From a checkpoint of a small CTC audio transcriber.
Model: 9.28M parameters, norm layernorm, activation gelu, num experts 16.
Training: 5500 steps, batches of 48.
Data: trained on short read English sentences (LibriTTS-R), 26041 training examples, 10.1 epochs.
Rows from block 3 of a small CTC audio transcriber, named by matrix and row number. Rows with one number within an expert belong to one neuron, the router's apart. Each number is 200 + 40 x the weight over its row's rms, rounded and kept within 0 to 999. All counts start at 0. After the name is the row's rms in percent of the matrix's.
Before each expert's rows are labels from the 100 clips, of 14976, where the router gives the expert most weight on average: "top examples" is what is common among them; "loudest band" is the band of the loudest frequency at the time of the peak. Only what is clearly more common there than usual is listed. The data: short read English sentences (LibriTTS-R). In brackets: how many of the 100.
# router: router (model.blocks.3.mlp.router.weight, 16x128, trained with AdamW), inputs 0-63
# up: expert up (model.blocks.3.mlp.up, 16x128x128), inputs 0-63
# down: expert down (model.blocks.3.mlp.down, 16x128x128, transposed), outputs 0-63

# expert 10
top examples: voice: female (100); the word "and" (26)
loudest band: 250 to 500 Hz (32)
router.10,118,193,163,254,209,203,191,219,235,175,187,154,151,211,157,254,223,210,234,180,134,181,127,176,233,283,164,138,145,154,229,101,233,235,263,192,181,239,237,231,165,178,194,199,223,148,242,195,207,191,164,198,224,191,237,232,217,105,124,245,259,225,141,178,207
up.0,111,226,267,304,215,145,160,235,191,231,167,210,160,255,191,242,187,198,270,239,158,144,229,161,250,151,194,178,142,267,214,134,198,203,208,165,189,236,302,240,220,211,195,220,227,192,200,241,211,160,192,218,220,229,235,174,161,114,273,210,282,250,197,193,224
down.0,117,258,222,228,223,154,187,241,217,218,202,225,178,241,207,129,186,161,164,212,212,162,232,160,154,288,182,135,290,169,180,196,140,166,168,236,205,284,171,230,169,209,208,192,266,221,174,170,283,253,147,228,222,176,182,176,186,312,154,231,187,153,157,155,195
up.1,090,182,213,206,200,221,132,212,181,216,240,209,257,242,156,159,235,253,248,139,154,162,161,197,237,211,245,219,179,263,234,245,295,142,239,238,216,168,156,220,221,192,193,129,190,128,176,211,237,253,223,205,186,219,167,163,261,229,238,191,199,251,219,228,241
down.1,098,184,270,284,219,87,168,185,144,227,201,184,209,202,150,153,203,215,162,254,183,136,222,262,208,221,296,211,197,157,164,110,193,189,198,169,169,158,214,226,236,216,228,220,177,159,151,229,254,211,190,147,181,162,184,235,172,204,231,252,124,129,242,212,220
up.2,091,170,176,202,224,241,192,175,124,193,210,208,187,244,157,203,284,206,263,196,243,227,235,150,165,192,185,237,162,280,223,171,164,190,265,143,210,167,101,238,258,245,236,192,198,210,188,247,234,204,240,234,193,106,210,184,234,260,193,208,198,192,180,206,192
down.2,104,214,267,199,165,202,223,200,236,265,207,219,174,221,166,236,173,282,191,178,159,151,241,249,190,274,184,188,235,151,188,187,146,159,229,215,208,240,162,211,293,184,173,224,227,201,170,191,188,171,189,188,206,220,93,200,194,219,212,200,171,143,146,218,162
up.3,097,228,280,153,257,192,197,190,198,211,184,189,228,138,159,243,183,177,254,157,143,195,174,202,202,165,155,179,163,189,156,183,173,234,203,223,219,205,214,215,195,159,184,179,261,217,177,218,153,165,267,175,207,181,127,160,78,179,238,165,179,267,172,209,258
down.3,101,186,174,209,168,191,221,181,157,184,215,185,194,213,223,172,210,160,242,228,206,100,206,207,203,159,179,244,191,265,161,208,136,166,255,192,253,231,135,152,228,220,203,166,202,136,96,219,193,127,193,250,195,215,144,222,167,172,216,269,231,246,170,210,242
up.4,094,269,79,175,158,232,190,235,233,231,253,190,241,204,182,219,151,174,230,209,212,181,250,121,199,99,226,172,326,123,168,176,170,197,162,235,206,224,159,247,201,278,245,149,260,153,249,247,203,212,159,245,174,84,210,246,169,199,201,171,169,223,200,174,192
down.4,094,227,220,276,197,172,214,167,198,201,287,206,235,280,235,203,206,272,199,163,193,172,193,185,164,172,185,250,175,192,191,309,232,176,204,224,247,132,220,198,265,255,180,191,207,178,212,164,234,226,290,245,225,244,219,248,197,242,130,270,249,205,161,232,229

# expert 11
top examples: voice: male (100)
loudest band: 250 to 500 Hz (29)
router.11,083,200,224,224,260,176,215,106,190,218,177,252,201,160,215,249,194,204,178,246,211,265,198,187,112,188,226,227,182,190,229,220,224,214,235,130,173,201,156,209,203,224,193,248,238,218,222,230,223,233,241,258,201,196,122,230,195,231,202,174,219,258,129,189,295
up.0,090,204,132,244,197,190,216,220,177,218,213,195,147,260,161,189,188,141,158,147,220,228,305,263,291,176,195,196,234,199,210,214,249,208,244,233,124,192,187,241,298,244,227,246,186,239,219,222,251,209,213,251,235,156,209,169,207,184,176,271,205,160,182,179,219
down.0,100,169,151,251,203,162,171,206,211,157,119,208,244,246,201,202,239,200,224,132,231,224,280,173,257,228,171,194,223,154,178,259,194,152,103,208,224,214,197,252,231,214,235,235,203,264,255,241,180,164,195,209,165,216,142,177,233,173,219,167,286,220,247,253,257
up.1,110,201,212,209,234,174,235,138,263,158,192,225,215,186,198,215,227,186,151,236,251,201,179,166,219,208,135,187,211,145,170,165,95,271,162,175,283,195,148,226,201,216,169,218,164,170,191,239,238,166,249,207,196,267,193,229,193,189,174,200,288,283,181,274,241
down.1,104,223,227,170,183,224,134,225,123,210,204,181,246,236,173,205,170,211,229,150,161,128,181,230,264,269,184,147,204,251,232,98,281,144,140,177,138,252,237,140,190,208,184,193,201,190,176,185,161,204,243,244,267,231,207,203,233,179,259,271,227,132,197,210,206
up.2,082,198,287,158,188,182,177,196,153,197,179,233,163,127,195,178,224,190,171,186,157,112,263,232,170,234,184,218,290,247,149,229,240,253,160,243,154,151,160,165,217,292,210,201,121,235,212,170,191,139,201,186,197,219,194,194,129,262,227,223,162,167,230,270,155
down.2,081,235,205,203,212,258,186,192,140,193,136,234,250,237,151,169,212,155,194,228,251,209,206,231,236,238,200,225,227,263,177,175,235,237,249,185,182,254,192,233,182,133,179,234,228,209,175,156,168,129,215,178,174,196,215,195,142,259,159,127,275,158,159,153,222
up.3,094,239,254,196,203,262,202,277,216,236,184,268,202,97,223,182,203,171,182,234,154,286,169,178,233,155,165,144,211,255,274,233,182,163,173,174,190,190,217,175,165,187,182,223,217,102,231,184,178,245,158,220,246,203,275,173,166,161,156,220,178,202,189,189,150
down.3,092,245,193,166,199,168,192,192,230,257,193,156,208,214,206,208,148,170,227,228,125,149,186,220,249,152,153,141,198,157,157,149,252,222,188,256,109,204,186,154,240,213,246,223,164,193,296,152,228,109,121,200,175,174,172,250,217,168,150,183,187,194,254,192,221
up.4,100,211,213,214,177,159,217,234,254,242,243,241,221,218,207,222,331,224,132,180,178,147,161,198,189,179,135,238,239,213,222,221,246,184,185,238,215,179,225,194,125,219,192,173,162,186,145,185,238,269,223,228,196,190,232,222,206,194,248,141,168,140,155,240,172
down.4,101,219,258,180,181,221,181,167,268,305,205,201,104,177,191,202,191,136,222,177,234,127,260,267,154,164,151,189,151,216,137,178,131,204,149,151,136,186,118,155,180,229,192,175,191,182,188,215,202,220,233,136,236,221,164,165,189,186,205,259,190,183,217,204,211

# expert 15
top examples: voice: male (98)
loudest band: 250 to 500 Hz (61)
router.15,106,154,181,189,162,228,250,147,262,179,198,207,175,220,211,163,160,127,167,184,214,137,195,208,104,189,245,216,150,256,153,294,187,170,190,172,143,184,131,210,230,278,203,250,188,259,169,241,275,242,230,144,169,204,144,181,196,235,247,142,139,153,249,210,262
up.0,097,232,233,236,215,196,165,242,223,188,166,186,193,227,213,214,266,269,169,251,198,221,205,189,205,146,218,140,156,177,163,226,232,128,180,176,168,138,157,210,225,183,208,319,218,146,187,222,141,230,242,197,204,275,245,283,186,180,215,160,209,281,173,127,174
down.0,100,141,185,144,264,164,216,206,175,163,230,225,159,163,216,147,217,190,154,220,209,163,145,166,106,167,177,190,208,211,235,167,256,161,151,191,190,146,245,200,171,151,150,115,200,203,269,175,226,175,229,172,221,305,189,261,173,272,130,264,200,171,230,108,201
up.1,102,143,175,237,170,196,226,146,289,233,217,230,221,216,164,227,196,154,222,197,156,219,158,209,240,238,238,180,194,184,170,275,193,178,119,185,264,157,193,179,97,248,149,165,217,211,191,234,170,191,219,237,168,197,214,144,276,166,192,237,182,166,206,164,241
down.1,097,301,221,173,167,203,207,266,192,182,200,121,204,207,251,222,164,215,182,132,136,208,269,209,174,116,233,148,205,190,228,265,191,251,283,272,237,207,186,257,225,218,237,150,122,131,196,155,241,159,163,160,180,194,216,287,198,221,152,169,149,222,237,172,164
up.2,086,220,234,284,243,154,205,170,170,202,196,147,221,172,209,190,261,194,185,216,260,168,219,258,217,199,222,200,206,196,253,239,159,241,204,224,197,205,195,201,233,184,229,226,157,146,163,228,143,213,171,187,236,200,174,223,111,175,192,146,294,149,204,147,163
down.2,095,223,189,270,172,214,215,204,144,208,226,190,244,240,198,224,180,206,257,143,189,174,188,198,253,239,242,227,176,187,217,135,192,241,187,184,220,194,181,216,77,218,165,227,235,155,196,244,157,283,225,125,179,259,211,195,180,208,254,273,193,157,177,149,248
up.3,097,194,208,209,159,248,174,190,196,160,158,195,186,253,190,220,226,248,178,215,200,175,173,260,224,204,218,289,166,225,218,210,124,199,204,184,158,264,182,194,206,169,117,200,122,258,202,169,184,207,278,280,187,204,249,186,194,155,202,180,281,154,204,163,176
down.3,103,170,186,238,166,240,144,244,193,235,262,232,303,191,120,162,229,193,199,229,220,191,179,178,219,171,185,199,198,162,145,186,235,244,172,228,192,224,204,210,111,184,279,252,230,198,186,218,248,118,168,235,222,169,163,223,158,159,155,170,169,253,186,189,196
up.4,086,189,202,214,139,255,165,230,224,161,233,188,225,106,264,177,175,221,177,262,170,225,169,210,198,194,223,162,228,242,216,202,137,184,192,199,124,202,262,213,187,237,157,168,226,193,248,217,201,258,268,166,214,198,137,201,224,154,167,135,339,182,289,231,123
down.4,099,218,204,155,225,234,217,295,253,118,199,174,169,312,194,204,166,204,251,176,217,200,193,242,158,169,157,168,254,183,233,172,168,207,199,271,254,212,181,226,200,240,225,111,175,281,223,200,180,197,229,294,205,192,236,230,188,174,200,188,184,164,127,161,227

# expert 0
top examples: voice: male (100)
loudest band: 1000 to 2000 Hz (28)
router.0,104,217,230,179,231,177,229,227,187,181,90,186,213,180,261,141,208,215,234,236,256,187,209,217,181,240,235,154,212,252,247,175,193,255,257,131,227,234,222,225,181,173,231,159,195,241,184,202,238,192,176,224,176,226,150,164,175,206,288,182,152,176,205,236,167
up.0,105,218,232,228,202,161,187,178,216,129,138,166,215,216,155,126,257,228,175,275,175,215,250,201,179,198,237,266,223,235,169,117,270,248,190,238,248,201,143,149,187,164,316,216,192,187,240,173,213,184,152,282,157,214,206,116,209,225,189,187,155,176,144,165,191
down.0,104,178,209,258,201,192,187,111,158,233,254,255,197,234,198,288,195,167,243,243,165,189,212,247,187,289,204,195,164,162,285,229,159,164,201,216,164,213,175,226,129,138,197,201,122,242,246,185,307,131,180,150,184,162,179,239,224,127,244,230,159,234,238,219,262
up.1,092,198,192,222,206,211,174,269,138,253,260,224,232,160,239,222,236,196,214,171,213,218,252,153,216,166,168,213,223,255,239,200,219,222,180,212,207,257,141,116,234,164,249,227,184,207,161,142,195,191,241,262,202,224,139,184,161,250,216,186,249,236,158,216,199
down.1,095,182,211,237,204,128,182,132,221,149,123,171,266,148,246,147,163,238,259,148,219,215,183,192,207,305,189,170,173,229,213,255,228,200,176,180,262,205,261,174,228,254,209,224,153,141,268,208,256,179,229,260,169,180,253,233,186,123,230,227,152,249,196,285,206
up.2,101,189,107,221,204,204,153,243,223,214,133,231,194,193,186,267,193,190,163,198,200,191,195,180,168,337,202,220,205,243,198,172,234,182,170,231,127,216,180,208,206,157,231,178,230,236,177,254,262,188,205,178,206,182,106,170,194,298,239,164,217,253,275,220,273
down.2,103,219,149,170,253,174,211,157,222,249,192,223,214,269,235,186,214,249,239,169,169,194,161,177,165,163,133,256,233,125,193,232,153,189,172,116,253,189,188,225,218,163,176,183,210,146,161,142,118,167,165,204,189,199,188,186,257,219,192,172,198,191,159,162,186
up.3,110,157,211,186,154,228,209,244,185,146,159,255,238,250,149,180,192,249,210,154,249,172,221,245,218,163,161,208,222,291,213,167,252,217,219,208,256,292,188,195,164,221,116,248,241,102,235,209,223,187,206,140,234,121,202,259,173,208,205,226,223,188,139,236,223
down.3,099,236,204,213,86,219,116,102,259,217,203,209,179,156,225,143,240,233,159,186,204,164,208,190,208,209,258,191,248,282,184,196,108,245,220,182,215,212,168,224,176,220,166,229,209,191,186,226,249,215,216,193,230,164,201,190,184,100,192,217,168,220,221,242,171
up.4,118,189,190,221,224,221,202,192,228,121,209,127,235,198,231,223,252,98,261,232,211,241,210,196,223,267,189,222,201,225,153,203,210,246,218,143,181,211,169,224,215,154,214,226,169,166,191,160,202,263,194,189,238,153,173,189,263,179,79,255,274,86,100,256,236
down.4,116,192,184,204,223,230,165,220,224,181,194,186,169,225,212,230,210,216,121,170,167,196,227,140,180,273,200,254,227,260,152,231,175,195,219,207,127,245,199,199,255,163,201,114,214,218,208,225,188,124,239,198,267,215,162,267,197,182,151,199,310,142,183,151,153

# expert 8
top examples: voice: female (100)
loudest band: 500 to 1000 Hz (30)
router.8,106,182,164,221,199,178,214,174,274,210,241,181,127,240,149,156,222,189,208,165,130,136,144,237,206,241,208,143,208,165,181,257,257,196,212,218,152,195,213,240,210,253,160,231,176,237,182,214,262,264,143,159,197,210,245,244,173,101,176,186,188,230,191,222,215
up.0,096,248,182,240,187,241,160,194,147,279,190,186,184,191,159,243,198,206,162,223,186,164,227,137,209,227,126,222,242,174,139,238,236,215,262,128,217,201,189,230,124,184,131,220,185,160,184,184,265,168,171,225,232,141,202,224,322,185,160,140,201,179,298,266,200
down.0,089,240,186,159,202,135,152,162,205,182,220,213,171,233,198,242,201,162,172,215,192,166,248,210,209,205,139,203,199,259,260,246,198,186,173,225,248,181,200,191,220,203,185,264,252,188,224,230,161,199,207,226,137,260,211,175,179,233,161,153,186,220,158,191,232
up.1,084,173,188,161,203,194,219,212,166,209,149,277,208,183,140,169,172,147,159,146,231,213,218,195,201,123,198,301,222,199,196,209,204,189,237,177,220,165,237,245,140,108,214,276,214,223,249,186,203,205,240,159,218,166,288,175,240,238,259,195,276,210,235,117,141
down.1,097,190,171,159,215,182,184,165,217,170,182,178,149,200,270,160,142,155,255,182,178,276,175,169,220,194,236,236,167,251,209,195,260,228,174,130,206,179,168,177,221,277,201,151,184,141,218,210,158,191,189,236,170,242,197,208,185,297,204,124,197,251,221,226,200
up.2,100,268,273,220,147,143,196,178,247,245,112,160,167,217,275,152,197,144,197,209,256,268,230,238,249,154,196,250,195,194,179,168,153,146,218,234,194,156,214,170,202,271,198,245,243,199,182,188,222,185,177,225,226,208,228,154,245,172,226,243,154,240,226,182,273
down.2,100,216,219,230,183,206,103,181,118,166,272,182,225,205,185,209,237,163,210,211,298,189,266,190,195,233,227,202,284,248,234,267,209,214,169,233,192,246,143,166,158,199,177,239,159,180,194,222,179,225,198,222,264,190,161,232,211,296,187,212,248,230,281,193,224
up.3,098,223,183,142,162,126,200,178,175,185,164,136,212,200,139,218,179,181,169,228,221,189,257,207,216,145,209,158,169,234,196,164,143,253,162,230,219,122,169,301,217,211,215,244,222,169,167,189,138,153,154,253,256,220,160,195,180,233,249,251,194,126,200,136,136
down.3,095,231,104,257,172,209,236,248,195,129,173,247,174,194,208,291,144,144,231,231,158,167,222,256,190,238,219,194,205,196,236,229,236,163,195,176,173,190,196,181,153,130,210,232,186,145,242,178,229,223,226,169,255,157,194,225,218,240,188,239,273,186,151,263,221
up.4,099,219,206,189,183,198,181,138,196,228,237,224,156,161,222,207,163,218,180,212,233,241,142,193,187,195,205,268,252,194,190,189,349,258,205,299,184,176,214,233,246,208,268,214,196,113,210,177,232,130,210,203,171,212,214,219,194,226,231,183,153,204,115,233,203
down.4,105,142,211,232,213,260,137,229,225,160,232,207,147,155,217,225,172,218,226,196,216,194,214,253,193,168,160,163,236,224,223,169,240,209,148,225,309,162,202,225,221,225,230,167,243,295,288,220,186,228,172,224,153,199,200,179,71,199,163,223,243,211,192,136,189

# expert 6
top examples: voice: female (99)
loudest band: 1000 to 2000 Hz (32); 250 to 500 Hz (29)
router.6,108,171,174,172,198,189,197,316,259,246,224,154,157,217,181,164,220,201,248,157,183,149,179,291,250,241,206,180,154,298,266,213,255,183,166,196,170,250,220,112,214,173,153,195,146,181,164,161,215,192,145,184,149,232,209,204,205,92,243,171,225,175,167,214,181
up.0,091,153,177,200,145,206,217,113,134,170,197,159,307,180,162,191,222,194,195,239,219,94,225,183,148,235,208,253,181,256,263,221,156,150,179,264,185,155,209,180,245,230,119,180,207,258,286,209,185,173,189,196,144,175,290,215,180,263,237,203,132,193,221,256,186
down.0,090,204,172,168,197,235,100,229,187,235,286,218,161,198,248,200,208,123,143,187,263,187,205,149,144,223,132,222,134,181,229,189,234,175,241,167,200,203,164,217,213,256,216,239,139,159,149,144,254,132,205,231,155,203,227,179,248,201,233,253,166,97,104,245,218
up.1,105,205,221,196,170,253,236,157,191,217,134,182,227,194,169,178,269,130,197,184,171,301,193,194,176,189,166,189,193,173,260,250,202,198,210,162,169,151,254,199,308,185,220,281,206,175,267,212,235,141,221,173,169,172,128,195,163,213,194,277,195,194,203,202,179
down.1,100,204,166,209,264,234,168,222,116,227,198,212,234,153,159,159,182,162,180,246,173,124,218,154,231,145,250,219,236,173,296,245,275,254,243,177,224,221,192,190,135,248,208,233,242,195,205,114,197,228,168,202,201,188,211,209,180,235,200,189,235,242,221,258,231
up.2,089,210,228,224,224,182,232,189,178,132,214,240,158,235,164,188,201,134,212,236,215,237,210,149,146,125,241,228,210,199,152,185,110,173,244,180,216,204,200,180,234,249,165,173,196,197,241,179,285,244,206,228,182,197,179,181,273,165,237,171,290,296,209,191,212
down.2,097,205,116,214,144,181,202,190,254,290,216,229,228,215,205,225,208,177,169,206,307,207,173,179,194,187,235,198,277,142,184,178,198,151,133,236,110,206,242,197,166,165,127,162,184,168,185,183,180,181,214,155,226,156,159,124,266,176,203,203,176,321,222,228,315
up.3,107,281,238,194,197,165,131,151,183,164,209,171,194,231,231,210,161,211,220,201,225,217,142,229,203,245,227,174,286,178,204,223,256,228,167,165,152,195,227,175,183,218,189,196,183,193,187,154,228,190,176,200,105,223,213,245,219,165,244,232,279,160,160,202,207
down.3,104,173,215,223,254,243,263,219,191,223,258,157,209,297,157,232,225,220,222,149,160,152,167,168,198,185,221,146,145,242,232,126,229,177,254,194,209,278,245,142,184,270,240,212,183,224,253,178,229,216,198,185,172,163,113,187,252,224,267,246,214,233,182,162,256
up.4,099,221,185,189,199,190,187,225,182,157,203,229,117,246,133,126,208,205,154,155,152,165,179,209,168,142,257,230,198,151,123,160,239,194,157,222,187,208,197,252,177,193,211,226,209,205,192,184,110,233,155,189,129,204,225,226,91,208,146,182,283,198,248,162,272
down.4,105,238,230,199,204,262,187,198,247,210,238,221,180,236,167,230,189,180,223,209,146,241,290,237,235,156,189,188,114,169,229,163,174,212,256,148,177,150,159,248,240,207,211,174,179,186,204,222,181,165,177,264,191,196,254,193,248,225,242,129,175,150,213,164,90

# expert 13
top examples: voice: male (100)
loudest band: 500 to 1000 Hz (69)
router.13,097,141,194,173,170,151,253,123,255,174,175,200,169,247,193,196,139,112,204,182,231,216,214,144,131,188,266,203,164,219,224,211,285,193,213,116,164,191,153,240,207,189,160,264,207,240,231,280,181,259,186,160,224,231,149,255,229,238,204,175,154,249,214,234,201
up.0,099,211,185,248,214,250,219,209,209,243,157,287,249,179,236,205,113,166,209,213,131,193,223,155,202,202,261,208,214,178,187,269,199,160,177,210,135,254,153,205,184,142,196,222,207,183,169,151,286,166,209,285,174,203,156,226,137,255,200,209,209,135,169,240,110
down.0,087,147,189,230,194,251,233,188,133,220,175,152,226,192,194,117,218,134,182,221,109,278,199,250,185,154,215,225,252,252,228,197,161,187,240,226,217,147,232,140,256,242,228,173,206,158,264,209,207,181,222,174,184,195,259,143,211,118,221,204,148,302,191,224,268
up.1,103,218,237,214,208,161,208,252,200,186,249,136,199,220,196,178,198,255,171,210,228,213,257,165,302,200,186,216,174,248,167,207,220,268,218,203,218,206,191,278,231,219,212,235,182,189,221,162,223,247,274,215,197,190,189,211,199,219,180,223,206,167,186,225,243
down.1,090,222,285,243,192,193,176,218,298,257,217,169,199,225,160,132,221,171,214,210,137,171,195,172,172,197,242,178,196,190,185,166,182,190,128,258,262,178,145,177,159,220,270,206,169,234,152,230,248,145,182,215,146,122,170,259,173,212,251,224,216,193,215,211,206
up.2,089,257,219,245,191,254,171,230,257,206,245,182,194,280,138,138,179,161,158,261,217,163,178,184,214,270,205,197,213,215,120,223,161,252,191,182,210,202,178,184,252,183,262,153,171,208,249,196,227,217,199,236,195,172,184,124,133,246,210,180,208,261,228,56,217
down.2,100,186,186,261,145,216,170,256,195,211,167,156,219,184,138,194,201,299,179,191,198,193,236,160,178,182,183,199,213,258,248,270,196,180,104,169,176,187,162,184,206,107,197,245,216,236,248,148,125,192,284,191,197,161,180,213,277,160,123,206,228,222,171,173,248
up.3,114,154,215,231,189,233,194,193,232,197,143,252,177,230,251,185,154,138,181,211,204,201,240,209,190,121,179,179,229,296,185,172,237,177,184,180,169,215,238,170,169,184,146,287,206,114,187,182,263,265,160,238,223,156,176,167,129,222,157,188,210,88,157,171,215
down.3,100,203,171,205,214,196,229,183,232,197,274,201,174,186,130,200,200,185,204,244,234,207,147,128,203,306,230,196,185,167,290,145,251,246,137,200,234,252,206,229,264,236,203,179,168,180,192,280,175,153,218,154,158,280,233,202,145,297,211,234,181,304,195,232,122
up.4,108,199,191,225,211,196,150,249,200,267,249,222,228,170,187,196,217,162,228,206,169,127,163,181,195,245,195,139,186,260,266,234,185,240,239,200,155,242,235,271,200,87,212,185,166,247,150,150,213,221,196,208,208,158,196,207,198,156,241,146,128,162,213,203,227
down.4,102,218,140,154,200,187,159,126,191,286,211,218,178,222,246,157,277,235,231,207,228,265,227,145,176,150,267,276,223,175,193,192,227,205,159,212,144,154,215,73,247,247,197,201,223,177,168,252,202,245,236,219,136,216,149,177,222,204,207,219,232,211,165,272,182

# expert 2
top examples: the word "all" (28)
loudest band: 250 to 500 Hz (37)
router.2,099,152,175,220,201,133,249,116,229,199,201,158,177,174,157,176,190,183,134,161,185,147,119,265,204,134,286,185,179,261,205,210,231,237,195,184,198,230,209,266,190,196,102,153,208,214,212,224,204,225,221,207,273,239,118,180,313,181,115,155,217,223,194,238,230
up.0,101,172,217,186,152,223,222,213,139,132,205,160,220,180,265,192,140,191,188,164,184,238,244,248,167,148,230,119,215,220,208,223,142,212,225,189,196,193,158,190,177,196,133,163,205,220,239,164,140,198,115,231,198,90,190,231,200,175,202,213,193,152,210,115,188
down.0,110,166,180,246,202,244,194,165,276,175,186,238,185,187,223,255,132,145,240,167,284,203,148,134,224,234,165,218,205,268,218,250,191,250,191,205,137,161,210,199,169,166,232,206,235,168,215,206,229,172,259,206,227,195,159,214,219,273,187,217,134,202,174,192,223
up.1,099,152,212,150,193,211,166,205,229,161,252,252,120,211,212,148,242,227,161,224,231,192,274,144,145,224,121,212,216,174,190,214,194,217,253,188,203,165,247,233,203,154,245,218,244,221,241,164,171,232,216,241,193,107,310,248,245,163,186,205,265,238,127,245,167
down.1,095,183,256,229,200,216,294,203,256,239,242,192,236,223,249,233,233,136,242,167,156,203,230,203,227,117,195,225,175,256,244,235,248,218,168,165,195,170,163,142,193,264,197,271,183,166,240,158,217,254,246,185,204,176,269,210,192,149,191,150,231,202,236,140,156
up.2,094,220,183,176,253,199,280,144,169,156,171,199,136,273,198,261,174,215,233,224,243,177,215,202,160,270,221,178,195,196,275,269,145,141,191,242,200,159,183,245,171,263,202,194,157,150,214,190,202,194,190,184,125,212,200,231,270,133,254,189,264,130,136,191,159
down.2,099,242,269,235,204,255,188,160,261,209,226,244,176,262,276,192,225,171,194,121,182,191,177,266,249,222,239,195,141,244,203,221,130,226,212,150,216,174,268,178,181,182,241,198,179,175,236,232,113,245,138,225,176,211,191,135,184,214,197,208,196,221,142,229,237
up.3,091,223,177,250,265,220,200,223,223,209,278,231,221,219,262,203,187,207,196,233,208,151,264,264,207,191,193,193,136,135,209,193,243,187,154,229,172,234,188,144,240,177,264,126,115,245,177,192,110,211,165,221,215,193,285,229,159,203,164,177,152,200,163,158,180
down.3,098,145,158,185,277,133,232,211,212,210,184,179,161,175,239,178,186,232,250,269,197,214,236,165,250,241,206,197,176,191,241,236,171,228,220,165,269,209,201,254,186,233,157,149,159,193,280,223,203,223,168,164,312,192,291,160,161,327,178,167,177,190,183,217,202
up.4,105,277,180,237,255,216,152,225,111,149,231,173,183,255,225,226,229,256,207,206,232,193,284,235,233,187,204,198,194,306,134,219,173,184,226,277,216,265,180,202,140,218,162,155,169,147,235,202,245,204,110,225,270,168,144,184,222,287,167,141,176,233,194,147,162
down.4,096,176,167,213,174,189,244,243,220,193,178,145,185,204,225,238,170,181,195,89,183,235,210,231,117,235,223,208,206,223,195,198,209,299,147,169,254,208,132,122,202,176,184,241,187,208,173,295,206,215,143,160,163,225,156,267,210,216,224,163,180,218,179,206,180